python train.py --encoder_arch="resnet_bottleneck" --model="image captioner" --dataset="regions of photos with short descriptions (Visual Genome)" --train_examples=50862 --image_size=64 --crop_scale_min=0.7 --horizontal_flip=true --translate=0.12 --tokenizer="word" --vocab_size=6471 --encoder_norm="batchnorm" --encoder_activation="relu" --encoder_depths=[2, 5, 5] --encoder_kernel_size=3 --encoder_stem="deep" --encoder_avg_pool_shortcut=false --encoder_widths=[256, 384, 576] --fusion="cross_attention" --decoder_width=192 --decoder_layers=6 --decoder_norm="rmsnorm" --decoder_norm_position="pre" --decoder_activation="squared_relu" --decoder_mlp_ratio=4 --decoder_head_dim=64 --decoder_fused_qkv=true --decoder_bias="all" --decoder_qk_norm=false --decoder_parallel_block=false --decoder_inner_norm=false --decoder_drop_path=0.15 --decoder_positions="learned" --decoder_cross_attention_every=1 --decoder_tie_embeddings=false --init="orthogonal" --residual_init="none" --optimizer="muon" --muon_scale="match_rms_adamw" --lr=0.0022 --momentum=0.95 --nesterov=true --orthogonalizer="polar_express" --adamw_lr_other_params=0.0016 --steps=3700 --batch_size=64 --epochs=4.7 --lr_schedule="wsd" --decay_fraction=0.3 --final_lr_fraction=0.05 --warmup_steps=70 --weight_decay=0.4 --adamw_weight_decay_other_params=0.01
Rows from block 5 of the image encoder of a small image captioner, named by matrix and row number. Rows with one number belong to one channel. Each number is 128 + 32 x the weight over its row's rms, rounded and kept within 0 to 255. All counts start at 0. Numbers have three digits each. After the name is the row's rms in percent of the matrix's.
After each channel's rows are labels from the 100 images, of 14976, where the channel reaches its highest value: "top examples" is what is common among them. Only what is clearly more common there than usual is listed. The data: regions of photos with short descriptions (Visual Genome). In brackets: how many of the 100, against the usual share in percent.
# convs1: 3x3 conv (encoder.blocks.5.convs.1.weight, 96x96x3x3, each kernel summed), inputs 0-47
# convs2: expand pointwise conv (encoder.blocks.5.convs.2.weight, 384x96x1x1, transposed), outputs 0-63

convs1.58 113:167102108145100181132063140143134116117100142141118185114090167193108110135144111168141182129104145097098199143143191142104120108079150174120119
convs2.58 098:127162137146153137095188130160142161137109136156097130122055123168111089144139146109138139108123117155151108139165100111127137123073125094154134126122077174113112079112157172101171139151165172
top examples: text has "sky" (50 vs 1.8); text has "blue" (30 vs 5.2)

convs1.68 107:115050088092082205108126113134139071129090090147091142139145060094153131130075136111107108160140099110107108148103093096081117080138074144114173
convs2.68 101:139119112096163133084213126152160214168129150100120143120133125173153106124140111119126134130143063178171089117165173109125137130220145129099102150121176141042111162110122148076077147110167078
top examples: text has "sign" (49 vs 1.9)

convs1.15 118:083138141113146196140170123146175097179144151154143192166163104092164140200143165144124143107130104113198161135122180172185157191184138115159118
convs2.15 095:131178167087106102078130071126081120113149161123135101116122143134151141123069042128055113135144100154169149138091121108131092092082115086121128095112107087153104103121135088154165119124129056
top examples: text has "sky" (46 vs 1.8); text has "blue" (30 vs 5.2)

convs1.65 077:155123116173169168119151134124076123168138156116171158159155099170167129153122119108097082104117095143155135126137095133156158178189171131112088
convs2.65 103:105126152093118154130114101100074141130129111081098113097137158135162124136156105123130135182114138160033122083120139084173204126079107093144112123120150162063146126138063071100181142122147117
top examples: text has "man" (26 vs 8.5)

convs1.85 129:089154122085156166090211078116152128132092141125086156172154190155096114171154102145190076146139143139118109085141126135206138072157137119161087
convs2.85 101:126145094125099142175112152123158081148157127104146126132114100134098140114078135133128108101134132140096133115165160093113087065130096102098103136121145141136102164112112090159124082121145181
top examples: text has "red" (25 vs 4.2)

convs1.31 085:193150139101149136184152133151120112127108163171098116054146120101128103118090166137110184108112154128142154143143183126142131146185110110109141
convs2.31 098:119108133107105154114172129127141135156103134124137162117112122132124144162148081104115141093122140133137153120168149130137218164104086149125131152104068101044108128123178196100080128163200073
top examples: text has "sky" (49 vs 1.8); text has "blue" (31 vs 5.2)

convs1.21 086:118098103126080162111119111133153129136110146132119154149124051149127135159093135101233163177108162192105157112066080178074136101117088183128159
convs2.21 101:135112130166149129113115185134103101157070077189153124195145106131130102162099115131124135167084150108113165104199151140063142159150115150137116122138120130121131091115129184158134074173074094
top examples: text has "sign" (35 vs 1.9); text has "red" (25 vs 4.2)

convs1.9 101:118131105160125098135148119124189102118091119149122092157122116114210093142146131127114141125129113158152146162078147217106188098114119162195167
convs2.9 094:171157149084165093143128086173145149134160167150086105131137157080093153206077103116160162083154186125192188116154086109123129039139107113116110146100117138116171142121160121135109109135095132
top examples: text has "sky" (51 vs 1.8); text has "blue" (31 vs 5.2)

convs1.52 097:138075065117143127125152088151179066163093196135166076146117154146168178132126092125041170162133100096137165092126118126152120129106068130095177
convs2.52 085:158163139113134123144164158148144130155120108120153147114141106169116108086139113071107108131039092155139172107141105081183070104138135082131157104114095097089130185093139149081082076064091117
top examples: text has "sky" (39 vs 1.8); text has "blue" (27 vs 5.2)

convs1.34 084:095126093122074136177097123122150129114127156131156129133108107150151126165157080082127195122108085105094175185122105158209090136080147162110124
convs2.34 093:126131122180177187112121078156073114095071111153099109129121139101112090117118145097085146093134094158109131112123116146115113117099150095136120164136112095135125083164142196138131168155072171
top examples: text has "sky" (50 vs 1.8); text has "blue" (31 vs 5.2)

convs1.6 102:121182160124105148182125205121116102108123177165195135123130116144148154107109170110096127064114120145181161133067199075122125160207096116135140
convs2.6 106:068182120110120151056092135096109144165126129118146084173106131116120157137081136071150155110014180118140165124105130113134170089099146095140110153088077161147139129099142111168115123132177132
top examples: text has "sky" (43 vs 1.8); text has "blue" (29 vs 5.2)

convs1.7 126:082170099114104194103102135119178123104079150114073195198136133097139114174118120078095125150165140132122117100133145181153148112147107119099201
convs2.7 096:123101143075167162165128077115188184174123132133156084142171121073097121146093092139106133136105135123159149107173171160100074149146126137145122136166165110130089105135160152121127118188072126
top examples: text has "sign" (30 vs 1.9); text has "red" (27 vs 4.2)

convs1.55 112:176136124144103099112098077128122142097088125143118091147078159153154079202136095112046157081129102050178138106148120149081114059071110139093178
convs2.55 094:150084120155126135119109041144140130085125146070112163157112123114138140122142112113144168148103081091151111105110191160208154135162191150128065155116114137114109141172116120111090176163188122
top examples: text has "sky" (48 vs 1.8); text has "blue" (28 vs 5.2)

convs1.46 098:099062164182143167090106111075134204173129101104195170094082120087102106139131134148133099063168197090159102164190097124109115133103144142099119
convs2.46 095:173079143038136071122163130101127113129098151109140105096152144147193159130123135098117132145141168148145121144067125054133127163172130144159112114098127087117168064110071138087143132142174166
top examples: text has "man" (32 vs 8.5)

convs1.8 103:128072152131119109149127102201116087140172162182118106079126131145144183106104126128147169158153126101172166144126142139132139099084125149098160
convs2.8 106:162102136152138167130129177184106139115119110080173137113094113121143100150087186107116119139119079108119162142125187169144118176099075118143115159108132084186195161117125174145214092190157177
top examples: text has "sky" (50 vs 1.8); text has "blue" (31 vs 5.2)

convs1.5 080:142049134148177108100179107148126120153145140116138124119115097105111161120176161098173096094140071141134146135092143136148156149158121055137145
convs2.5 107:153140116173191097107138126132102138148119183085093170149139127136142134142106103133174107085202094102110108128114192136129134110117149091110150143130092147094169144152069080151135150097097178
top examples: text has "man" (36 vs 8.5)

convs1.24 106:137176106140156123155127090180149197126136164147128129104082155123108131106164119174107213171139134089107156153151149195133150134106151146137103
convs2.24 102:138142134119140125149108120138125127117111098101101094110109157142116106122147156140103158089225173148159131126128133117094097167118147119137149176132114114055168102119091176134095168159101143
top examples: text has "sky" (50 vs 1.8); text has "blue" (31 vs 5.2)

convs1.43 113:087095132162136111143123161136112121137134143139181092117135107088064087174181112186108180156114153136074159115102169120083152156156169125104093
convs2.43 104:125133080136157181174094093143071164132129106134091112148122129101101140185159076183143129134174114090116154134142129154111124116110137086115151112138134147213159132096176141098157086114189075
top examples: text has "man" (32 vs 8.5)

convs1.61 064:045109144135107078132064155106095087150085194114131118131095104131136182117141086121167092131139120094161135116168114173126080135134160098154121
convs2.61 115:141090161079091193192101095103155126125107158117122145117203126196207148106055118103130127170171122113167106166095110133117164182090107133115079138069157106116131131150131105101123216079159113
top examples: text has "man" (30 vs 8.5)

convs1.41 101:082136148150110171126118139112133106103116127121092184138140112104126163129213146126119079119123125161147087152173136151223138134118093103087164
convs2.41 095:115107160144103132140089111114151115067142144088141077160153081130127161194112106101167109102148136144164082128143132127134109174127091149080097131127140112139174066137178151124149152119179199
top examples: text has "man" (33 vs 8.5)

convs1.70 092:161128159091092079215122173121137160080080170146100149066105163131129091068130101113072172157142160147133137157106135130147130089137153119101147
convs2.70 097:087157122142202107160096131114160130160136110139166175163151152050081153143109093119102090096119122178165149146104138124090117052113104116150172110136116088082086115095094117102144111098142130
top examples: text has "sky" (42 vs 1.8); text has "blue" (27 vs 5.2)

convs1.94 117:158123150107106087161073099139131154115060171181109091079130116169128086119104167084188156162181147156116178162148095072110112186072135101118199
convs2.94 107:151122163079160134165169126174107127153175094110152146173089165167118109146078101100128138083134113123163174068153139139121126080147139098087118095126167079132179144143149163076129079156083129
top examples: text has "sky" (48 vs 1.8); text has "blue" (30 vs 5.2)

convs1.80 129:106085114194120068098068079154133108128109136132131110081139105119161140107202106083107164073113094085153144095097145180135147062103099144122175
convs2.80 104:145105118135115147160131076146146122117127119115146154136075101155104115133141124148144117133151143145126141176120157131187066161099100143134152100131104125230126072131123114171117114138121120
top examples: text has "man" (38 vs 8.5)

convs1.2 100:110125139159133181129097094095150098101086084136060156143163170160136080160154154127161135099107071167183132123108072123104127114168108146168121
convs2.2 095:121116067138136113107085125151115098092165101134191124189195144087125132159135143085120112082144139129136116141153165133133138210108110165092108176120113101105147081140098145092098111195139102
top examples: text has "sign" (33 vs 1.9); text has "red" (25 vs 4.2)

convs1.33 100:120166132138155183151131104163137117150158153139163188165111156079123088165146145119128163192113150079182136096178128196177154131065113103080159
convs2.33 090:091115092087124122116141121097173126090204175104144122126092135078105082091127127115087068116128082140145096141168129168123137070083113113118136178098141092162097079069106107105133095159114132
top examples: text has "sky" (48 vs 1.8); text has "blue" (32 vs 5.2)

convs1.27 098:187128154165115100184114150152115172133133123196131094112121146147097149090081128126149135099113130150151148178162102122088135116119150152142192
convs2.27 108:128065176131157123108113126188095144119118079112121162133094154171078081125131132108135144127131085077169162116136119144167194245097079123156135157117130171101187071102127157123189038133141147
top examples: text has "sky" (51 vs 1.8); text has "blue" (31 vs 5.2)

convs1.10 108:160107111115126196126117098169133114085104161174097199216107096134084122205059151145113141180150108146108173128101152151100125120145089139119154
convs2.10 099:077181098115109139128119163127157099138114140129101134163106105110099065137091114095124145117071189095106158111174166146138117122172149142095118160140113106168107079124102172183142125175118067
top examples: text has "sky" (47 vs 1.8); text has "blue" (30 vs 5.2)

convs1.16 094:178153169127118100188084106167165127137179203184127111100129117119139167137164115108095168101108159083136132179196082154120137157153085126139209
convs2.16 101:118116156137128132148118061070078196148112126085161107165092110133075100169129129108084164118139113133144145127039098194188197158122102124139179138145138116145140094144115105094141142151142167
top examples: text has "sky" (50 vs 1.8); text has "blue" (31 vs 5.2)

convs1.26 097:117077106154109068100117075123096141135150090089166096090134157078105124102188104150186160186115122189125078147118143121096116132087160127156088
convs2.26 100:147124119136123124135068112116114116108097113137115140093095128155160066121136165139164102029202220150102115079048167086125089140186133131156141119065095111091184134128107132148085060151152096
top examples: text has "man" (28 vs 8.5)

convs1.82 103:102107120107141197133124089097116119131100134111117084183122151140134153177101155098072129166104116151112106156133073099089118233223138133101134
convs2.82 107:109141185135173134147133146104182189187069134141106152138110113095119152145129155174146151082172074135126144138159068156200098131195139137133142180163114160046164108078110126109137107094131085
top examples: text has "red" (31 vs 4.2)

convs1.20 089:142090190110145105165093150186192112149088119182146107104144092167173120102192138109167178114157148151117164148113101213187191165175151095146161
convs2.20 101:100093160066126110170099154099145151147084128132161094119129125142132132166105099160116150126227125037110123123064124156144126083052101095161166164103085097132197134119078117149140153094163199
top examples: text has "sky" (49 vs 1.8); text has "blue" (30 vs 5.2)

convs1.79 091:181187180118112086195091094155169112133094158173148111148095090193133106160112147125070166101114134119118116214135089223165130120101145145078173
convs2.79 091:116041115172105125144103130142068134069082104131147119087085124128107087148149159137098147081159190071201179102076166128105102123075119148161128127105141115091128087142051161119132128163170131
top examples: text has "sky" (48 vs 1.8); text has "blue" (31 vs 5.2)

convs1.36 099:152118160141131121176143072205096095122119198168158077152113127160128165182107161169102157071118134107122186141157173106141124121086132121116137
convs2.36 095:088150103112151172124072150139156216123145100079152103155089155212098101109074071120122139147077118081159177146136111136133134165094145094127144104116138110170127118085085087134089104131093113
top examples: text has "sky" (50 vs 1.8); text has "blue" (30 vs 5.2)

convs1.53 101:127135138148120162172128115169149159175134190132143123148135121146119174199140154118149147148141136140143170150130120145131143123149112164153122
convs2.53 092:066183157208119148061117124140125073108138119105168149114083150074130127094140095110081157138091112110151131111144080150153121159156080151128137110129110098139162114127118110075156169125165109
top examples: text has "sky" (47 vs 1.8); text has "blue" (30 vs 5.2)

convs1.71 095:082098126129107174100097188081118205146142087092175193150129154125180152149154112132142104126111164088134091100151171111159120133116158138160142
convs2.71 089:179115159118158147103156136112191143081097116169122101160184165173145137108109123148097120135088145179136132097104082104188174174150149169101137124096128150163106103118131115135101142148182128
top examples: text has "man" (30 vs 8.5); text has "wearing" (28 vs 4.9)

convs1.69 108:164146118152198145130179080149166110053110153139106109180110136096073138120103122144073159125133111143118150158100223135126202108171117125127140
convs2.69 100:063056122152070165120154091190159157114132113089094124110111123134121165148109101207155180130203090128123120071102172118113134105128114150130145119118090078097105142083138144115086114182120108
top examples: text has "sky" (51 vs 1.8); text has "blue" (30 vs 5.2)

convs1.45 117:169126109117171132137144160109074128153155108105139147162087067136160097084132155161069093116104102123192105157176163117139102209165162121126092
convs2.45 100:098118154198158122111133129127108158181164146109141198147064112126167150186097164144145122173133169167168088114152171132212114096164120091126077111114155144100149159080141112132139144123152130
top examples: text has "man" (28 vs 8.5)

convs1.73 076:123151162150139095128147146116127135234135127150158135166064184149127189172067150073072113134132106052139114111124108114143105120128123176093147
convs2.73 109:147111125144149150134155117130128124137086132113145040151183103149133123152108131107096122128043093112146126161121108143160211095137128169156095125138096137083131095125090167138110142095132140
top examples: text has "man" (33 vs 8.5)

convs1.90 089:174068133091185104187110131168134075163113171126107146129157148100124145141061125127112158154128085114229143161111117154133124108136167160159134
convs2.90 091:136107133137155115136175084187077175118107158123121208081182115142130101170135120108113091203210157057094134110179158084098146096134103119143105149125070127139112083125054128102138074061158188
top examples: text has "sky" (47 vs 1.8); text has "blue" (31 vs 5.2)

convs1.40 117:114163098166168103114148150123168142101155138139086106101144172193118119107126162121075148021106094132132117087144185149172167115127148183118109
convs2.40 093:153135105150137111110168126135134124107182140125186115153062112180122149102144114183135105105106161186107148132122143174128157139152098123123140122177143091088157103083092161101132071168157137
top examples: text has "sky" (35 vs 1.8); text has "blue" (26 vs 5.2)

convs1.95 082:090138129109148105122161156162154140079170132100132127103079076146095165100146068207065167066100123088142108153179121157109129165122193118158103
convs2.95 108:106091110174140145147087081150087134157098078142079155116113083167131140124174100154120125164120122113112139151105121133160148113093093110105163093168171134199131115078140149146132107113124123
top examples: text has "man" (33 vs 8.5)

convs1.56 086:110220073075157102161127147200153162171104135137134123145154187187129173105129131125116205162131079110120105127123110146131113130151141164137111
convs2.56 092:148167074110138120096169127098094126148088090109147115139114130130101138222127175134074155147111139128062102118106120092097119112092130154130144069101136132098156126110095101142078139109149083
top examples: text has "sky" (40 vs 1.8); text has "blue" (27 vs 5.2)

convs1.44 080:084158119165145118089062120122109128129179119065075107132137062138174176119108177131149107112095100108137082132141120140131079093113183084139116
convs2.44 099:112132157095152183086102101134148102129100145145150138149206150080089104082136132150054141148125142070148124102133118129119169177133184100188098161146096140147099081140119161162122125096114140
top examples: text has "man" (34 vs 8.5)

convs1.75 085:147099099111112138166104202160116110147113140166103111100126098146094084131105100150168176190140138140129194146135176107114122225141159097145133
convs2.75 109:137134174074124183143118128174135110078117089126162124129159128172112096152127141118102139097086195095122097099153120149156136101121099112101154132096142082123157133184074125093170102144147111
top examples: text has "sky" (48 vs 1.8); text has "blue" (29 vs 5.2)

convs1.72 095:165155154120133084170124111178154147131097184199139103113118138133146153189128149146151153106156118141053149155136067186111100104124209120094147
convs2.72 106:107116111077113190136100123106057182120110098077177123148111133215110100147151091087130143124148110127148191121087131187206102170138151122150096121099121125145123117121092130075167150144098104
top examples: text has "sky" (49 vs 1.8); text has "blue" (31 vs 5.2)

convs1.83 089:156096140127100104167144087151142138130164168186111077135112120148113155121115134119119181033117148079120178155187143171119150078108109125090202
convs2.83 100:116141238097157136186103128184099169120116114119203069184116175131115086144112123124138119128060084090138128058122132170122129136138164152140156149141119123155128104084099151102130128162151132
top examples: text has "sky" (50 vs 1.8); text has "blue" (31 vs 5.2)

convs1.14 081:180075192094144133152106047133166143128110211197094124131106115102134123131078151132154169116102166129149158183119131125153130168130160126094161
convs2.14 100:113107177124160212096163158130111161138124168118106172150184105129123115125137108087152149118192156100212122176127186147153038207133083164155165177121109111097101141073120147074126087156141151
top examples: text has "sky" (50 vs 1.8); text has "blue" (30 vs 5.2)

convs1.39 124:146153106192160141110081147107105158181160137111194138134092111135153130111203163091145132113110065075171105155155126161132097149110127123096175
convs2.39 106:103161139101139137149147105144127128124099090099137103154134091135131104127098181177112141162104180144124082128106116052113185105136085118181157084122143153213141150108174154147110095129137163
top examples: text has "man" (29 vs 8.5)

convs1.84 106:057136115070186112109145115130087146135087138109069073120099055146145098076146091138195109070115105107193151116068150090063156144100163104168096
convs2.84 100:126148123171148175153206132143103119201118122147157179138083171111157146160095125159100141134124184116115117127166086160117110070166135109152195108171122141157173115151142127169164137143090046
top examples: text has "man" (26 vs 8.5)

convs1.54 102:146139138137144125151114146172181095157119169135098140186165153182130126146093144108084148138120115086161161141174155107197161124113106145145116
convs2.54 099:114128124085130156172144169115180147121086112139148118132094142102142116128137106145075130165143107119040130108178160083124122124154106116154167126102094132172159135101141144116127119122122099
top examples: text has "sky" (50 vs 1.8); text has "blue" (30 vs 5.2)

convs1.22 092:165114194131110086182146144206117127104126157205138101125189111116120162122151155160116143111174138134112155184121087140111157106098147099115144
convs2.22 104:084174189132150154116117143143106156089124133086110094174157194126068123114161103102094153134097142143136170105137186200145158197144147092159142168122146083187094119110149128133191082181156172
top examples: text has "sky" (50 vs 1.8); text has "blue" (31 vs 5.2)

convs1.59 103:168125147112141182156104151191138115105173158146171168116165134153119139110116150123071165097092091139104196147161180151114142150119103093125146
convs2.59 094:158114107141134166065110108145151129124089119145155095168187163133096136152060109109114153056104130167166134107182127146073150159101184133198114185102084100142174143130131151150127105080142173
top examples: text has "sky" (50 vs 1.8); text has "blue" (31 vs 5.2)

convs1.87 105:183094146141114110145117153126166113123157129107130092115057100153131175112132147138093166139141136144124158159109153167049140165103140155043140
convs2.87 094:155109111075175143139101153127150152074109123137134112172096131160128138132124156147144141155106167139093080116128176163156109108127108126132107140141115129120076151130070170085120146184139087
top examples: text has "sky" (52 vs 1.8); text has "blue" (31 vs 5.2)

convs1.64 115:074114118125103127112073144111086095069146138129078137147097094128081114143101127089065109132082057049083143134121123125083104098115057113138125
convs2.64 105:104222113116121116112122138157132152158167129111126146124038123177112147125145125113132157168112105104087162135126155105136121116098139086102117119149137185146111137176148112154152114064167098
top examples: text has "sky" (25 vs 1.8)