python train.py --encoder_arch="resnet_bottleneck" --model="image captioner" --dataset="regions of photos with short descriptions (Visual Genome)" --train_examples=50862 --image_size=64 --crop_scale_min=0.7 --horizontal_flip=true --translate=0.12 --tokenizer="word" --vocab_size=6471 --encoder_norm="batchnorm" --encoder_activation="relu" --encoder_depths=[2, 5, 5] --encoder_kernel_size=3 --encoder_stem="deep" --encoder_avg_pool_shortcut=false --encoder_widths=[256, 384, 576] --fusion="cross_attention" --decoder_width=192 --decoder_layers=6 --decoder_norm="rmsnorm" --decoder_norm_position="pre" --decoder_activation="squared_relu" --decoder_mlp_ratio=4 --decoder_head_dim=64 --decoder_fused_qkv=true --decoder_bias="all" --decoder_qk_norm=false --decoder_parallel_block=false --decoder_inner_norm=false --decoder_drop_path=0.15 --decoder_positions="learned" --decoder_cross_attention_every=1 --decoder_tie_embeddings=false --init="orthogonal" --residual_init="none" --optimizer="muon" --muon_scale="match_rms_adamw" --lr=0.0022 --momentum=0.95 --nesterov=true --orthogonalizer="polar_express" --adamw_lr_other_params=0.0016 --steps=3700 --batch_size=64 --epochs=4.7 --lr_schedule="wsd" --decay_fraction=0.3 --final_lr_fraction=0.05 --warmup_steps=70 --weight_decay=0.4 --adamw_weight_decay_other_params=0.01
Rows from block 5 of the image encoder of a small image captioner, named by matrix and row number. Rows with one number belong to one channel. Each number is 128 + 24 x the weight over its row's rms, rounded and kept within 0 to 255. All counts start at 0. Numbers have three digits each.
After each channel's rows are labels from the 100 images, of 14976, where the channel reaches its highest value: "strongest on" is what is common among them; "colour at peak" is the nearest of a few named colours to the mean colour under the peak. Only what is clearly more common there than usual is listed. The data: regions of photos with short descriptions (Visual Genome). In brackets: how many of the 100.
# convs1: 3x3 conv (encoder.blocks.5.convs.1.weight, 96x96x3x3, each kernel summed), inputs 48-95
# convs2: expand pointwise conv (encoder.blocks.5.convs.2.weight, 384x96x1x1, transposed), outputs 64-127

convs1.61:142153130102129120128136161122131150123114109130120143103111114133103054164112076105138146122146159059135063148127120141111135110114110113116138
convs2.61:104128138134141154145179130105128111175096105119166162105133130169174170110108123094095147107138124107167148158155123155129123115147141127125156118158129150069116125113080140113137137130123180
strongest on: text has "man" (30)
colour at peak: black (34)

convs1.80:096125151107124131108118158131112104148122193110144116151145146132136097184154149111141130172128140119137137137158140092111123150106112111159108
convs2.80:131123146177123130114158135138127122132135111136174184158165119159117124119157116148105054136183142131100129125133101108128114136141132166106169110149093145102161128137084135159162161093105122
strongest on: text has "man" (38)
colour at peak: pink (28)

convs1.54:138181097136090119146145142108095176157134167143088133149141160134131097158102128132120142171135158132174131143145139140147155168156069147163126
convs2.54:107129083117169107139143128147108077125128120150131145106143166124111099119122137103144116119160169100105099139126122100179105126113111131107192128099164167120126148107123131101171080106116145
strongest on: text has "sky" (50); text has "blue" (30)
colour at peak: cyan (48)

convs1.90:111151126155164127144104148097114132129128137130098167109145129110131130116160118138156136119145094140172144180157156166170174109144153127098144
convs2.90:157132107111149112154121128146124119106116161099144106165172106141134119135080112132152129153151134127120113120106122092165148165151153127133114119075107188176152093137106121145107161145143151
strongest on: text has "sky" (47); text has "blue" (31)
colour at peak: cyan (51)

convs1.33:130152135162147112163151162142140162133160166136121129130144144123138125114103162144148117123099156135142179120143087172130150161140107152156129
convs2.33:090120132111110160107126160170102122122113123126167108092122131123108161178145113149110113092160138136126082141097153063113125126117130141079131159110129137147177075147060152145186136112124128
strongest on: text has "sky" (48); text has "blue" (32)
colour at peak: cyan (45)

convs1.95:138107163113117113119126133150163142117134135139154137119118142127152147189133153113109109208135166117136113135130148096142124092129147126135144
convs2.95:133135167102113126106103097107157090145145126132126101110105118109085117099098112147125108099125116113205080149160167093131100108085131107140135150078196143144099112113094125083146091115152144
strongest on: text has "man" (33)
colour at peak: brown (60)

convs1.87:163130131108110090105122128165151150143137117105105146168182174104154152087118128102110105121114096108145091124147099120131123100136153171175128
convs2.87:119163139147121114141123144167121121145109116108116190070170140130119099127152134123162164121122132104126126070151139111097136139119104122084114115137074119185084133143117155109182133135148114
strongest on: text has "sky" (52); text has "blue" (31)
colour at peak: cyan (42)

convs1.24:126126076143143140155134114119147101101109086137180079129186153159167124135088137100141121140107184130156126128138133153131150116150143158123126
convs2.24:139102139138141121146150146120097159141118067138049105124133116132115119121142110165095081136159133125179119110132152103129137126129134133130054102187100166131099145110125155092174116131132114
strongest on: text has "sky" (50); text has "blue" (31)
colour at peak: cyan (48)

convs1.56:148114147122141121124148123150150154119118109137173140141137148147142148129168121110118080078117145132149192174145164151150135115143090136140128
convs2.56:114112124129153142150107142149113082123140115124138145144140122157145152105120146089141128116115116106122168182170145069129110129120130130153140134096098173100134126130119143139124117165158099
strongest on: text has "sky" (40); text has "blue" (27)
colour at peak: cyan (55)

convs1.85:143137104142161156169125161122105136135146143109122083143151132082140151130128127144126131145149147115164156088153117149084141156107129109129108
convs2.85:131106089153110116109120119114102104114139039103107105093151107141102156115103157113114104107095088131098131111128157112109126122131124124150074145139131149133144137161099109119129108107155131
strongest on: text has "red" (25)
colour at peak: red (50)

convs1.69:160127149111138140111167145098087107129100121167132152133151140145159109133118149157137105118152139093155127168167146150142130148163156116153149
convs2.69:130123129138135145143108130116112101148102127093161078113137119131099096156167131133110099137120117151108121100156119071130072126114161114109110108111112131117193151074119142145127143097141137
strongest on: text has "sky" (51); text has "blue" (30)
colour at peak: cyan (48)

convs1.9:157132125184112129108127142167092082117119116139105110147150142106118102129125153114129142157162150097160152124153124137129114201145080149124130
convs2.9:166115113125112107157083122110102134112134124104116142149117118128098118130133110155140090121152163110123127113155196178151112122129104134101112123116106190116128114079149110161161075134154137
strongest on: text has "sky" (51); text has "blue" (31)
colour at peak: cyan (48)

convs1.79:113145113161135114152141106143094160126125112156146118130120155147132127130147171135106148104119142111148149160137162154137149134141136154113136
convs2.79:110115092135125136155127112096120105126143121091139110113119107103115122102145112175117095136132070132147118057124146138101174127110097128108100097135098148148125126147117116089169143208120147
strongest on: text has "sky" (48); text has "blue" (31)
colour at peak: cyan (50)

convs1.59:126125135128117119135146128104127193148129149162112160190152194143153128126105121149162132104132104118162111161150133110147169118155125138174153
convs2.59:116095160113142140159174166147096123134125123130130151144125128129124113104124105155142136108113129150137104155117121103174144144083134129127151141131130095169169098122121133115172121104110115
strongest on: text has "sky" (50); text has "blue" (31)
colour at peak: cyan (46)

convs1.22:134152145167116163147158144157120124107147129204115120103133155119140126126100138168108160111118150143132154158143128149166156133143094183148120
convs2.22:105151075140132140156120142132108105163133127103120118141097113123116103125160104120154148107112114112079085137080136106118126114131169139108112081095140145124116123078118110134095155078132113
strongest on: text has "sky" (50); text has "blue" (31)
colour at peak: cyan (49)

convs1.20:144104112123128162153137133105148123123109095135145110143126111122154114147144146118138101134116143151135126137127128132169153072156116161162124
convs2.20:182104135113113130143129110118095151095097137092139164098107137106110151119205098160105127119085147127137165108113148140109102125091122131127171135163110157079133095139120165122136138128131174
strongest on: text has "sky" (49); text has "blue" (30)
colour at peak: cyan (46)

convs1.10:130127101150128147157152133117091149121117105153103121145153160123154132135100136158128113116159124112177125122105141120161166173150106156123165
convs2.10:116124118132106128152186144173149108160142157116133138140142147103131143166121103117117136115157081117079150148110143118139070125162142161157083106125153154144113067114119121165148122133148105
strongest on: text has "sky" (47); text has "blue" (30)
colour at peak: cyan (50)

convs1.84:111104149129123116105127149106129110137101118115107144091138130129118125142114104087140138136140087115093137086102128123082116126125112139120126
convs2.84:149140170132121112143120134150153131134105158103084107147168139123184144137147139136103130152107069144130149120115139130147142123149154120112127099146162157180140113173158138137132099120146167
strongest on: text has "man" (26)
colour at peak: white (31)

convs1.15:133149107173141109135135169138143148143144136149101142131141129114168173166120155156152176125162115142150134141127143130144143160147132125138127
convs2.15:110110057106138139117097093110121151102137108121151093110156102125114131131128103142148113108139137152147108133104156112118090122126119168129185089114105149128155115143130104149135107140120156
strongest on: text has "sky" (46); text has "blue" (30)
colour at peak: cyan (51)

convs1.53:118113174139137165133170148153091125123126139171148140109127194168143174151145096122143119097146110152167124196107141122156172116171089162147116
convs2.53:190105125179121115103161161131090106123142087142146137132139092088116122095127138111119149117134121118139093099123135179132150123148131099171164106087145086085090146129107113152122128108167105
strongest on: text has "sky" (47); text has "blue" (30)
colour at peak: cyan (49)

convs1.58:093111129145140159156140120133086185130134163160134120189157163147162114121122139151115104137113140130153101135158135125155170132141104156162113
convs2.58:140138155167101129117139162113140142136145153129113120118092149107112121144147144136089109103125082107135135156126142166115118088129168115116100094112164106129165157132145170104186124095144139
strongest on: text has "sky" (50); text has "blue" (30)
colour at peak: cyan (46)

convs1.52:117120116122139123111129092115115106123138110119074128094151166114136145117113157142132150081125124115145078141132145157157153119177117140129123
convs2.52:137125127159173118110106100119139088156141165161084093099136080149136108164127109142196126108111135155164099148130127142120151101097118102103153107080125094132133107146133082131128110167154139
strongest on: text has "sky" (39); text has "blue" (27)
colour at peak: cyan (55)

convs1.46:143125120091114107135109133110152128127137121116109081167131068126115132116123120117160150124142105114107130119126120133101106157113076121140143
convs2.46:130106120133162097113096147110131127140115115127084155113133132086189106168164114154158179124154095114109133165143111107142105159109096156130128090081156131091137154118083117141135132119115130
strongest on: text has "man" (32)
colour at peak: black (42)

convs1.94:110131141144121136113143120099173118125114121135109122107119178169137088118111106135105100133144147131125134126089118130133118106148099174104129
convs2.94:095147161139174102106140115129121124138153156113108156112102112115137114142097128127161171125127096117154136147123185164127106106098134139107128145130176119146121086066127121126147141132127135
strongest on: text has "sky" (48); text has "blue" (30)
colour at peak: cyan (51)

convs1.34:125110086146131158131161105128099112120134110131171114126156159188159075137125101119124111133138095143145128134118140125129158128197129155126089
convs2.34:105128159165069100095113168131142109124131116137150172132099135127094131095143116110117166101140123106125139128102119118145072126081117171115156162092168158125112132136094154133149158103103135
strongest on: text has "sky" (50); text has "blue" (31)
colour at peak: cyan (50)

convs1.6:117116162146107126121159127156108145116121150161128133105096168152115139161119151119162151119169140126114155164133119132155155110156130141108168
convs2.6:108089100136145102158132154120138127151125118160137105106191146084098131103140110129162128134116111095075121157153149152140112164075087162177117110161116159141137153132182174087098127117110131
strongest on: text has "sky" (43); text has "blue" (29)
colour at peak: cyan (53)

convs1.43:130148175180109117142133132108132105097137116137195137148167124127115131148115140150122083169131186112130086120141115128092129144112134138149164
convs2.43:126133129144140165122111107148103143117119106133129106083111060126126103124154123207145145112136118126132094102145159145099122113052114140162121140110161126087161147117151109085095096187124184
strongest on: text has "man" (32)
colour at peak: brown (62)

convs1.55:163170098136115177133127115122114095132140130149104125160155137108152095098102122133129136135131146102118181127153132126143137128137112139146120
convs2.55:133169128130141096178139142130136156131105169147064140121119155124136122146104140128115144149130099104131109141126154149133096170098111125118126091098084134167138128125139104200089130140108135
strongest on: text has "sky" (48); text has "blue" (28)
colour at peak: cyan (50)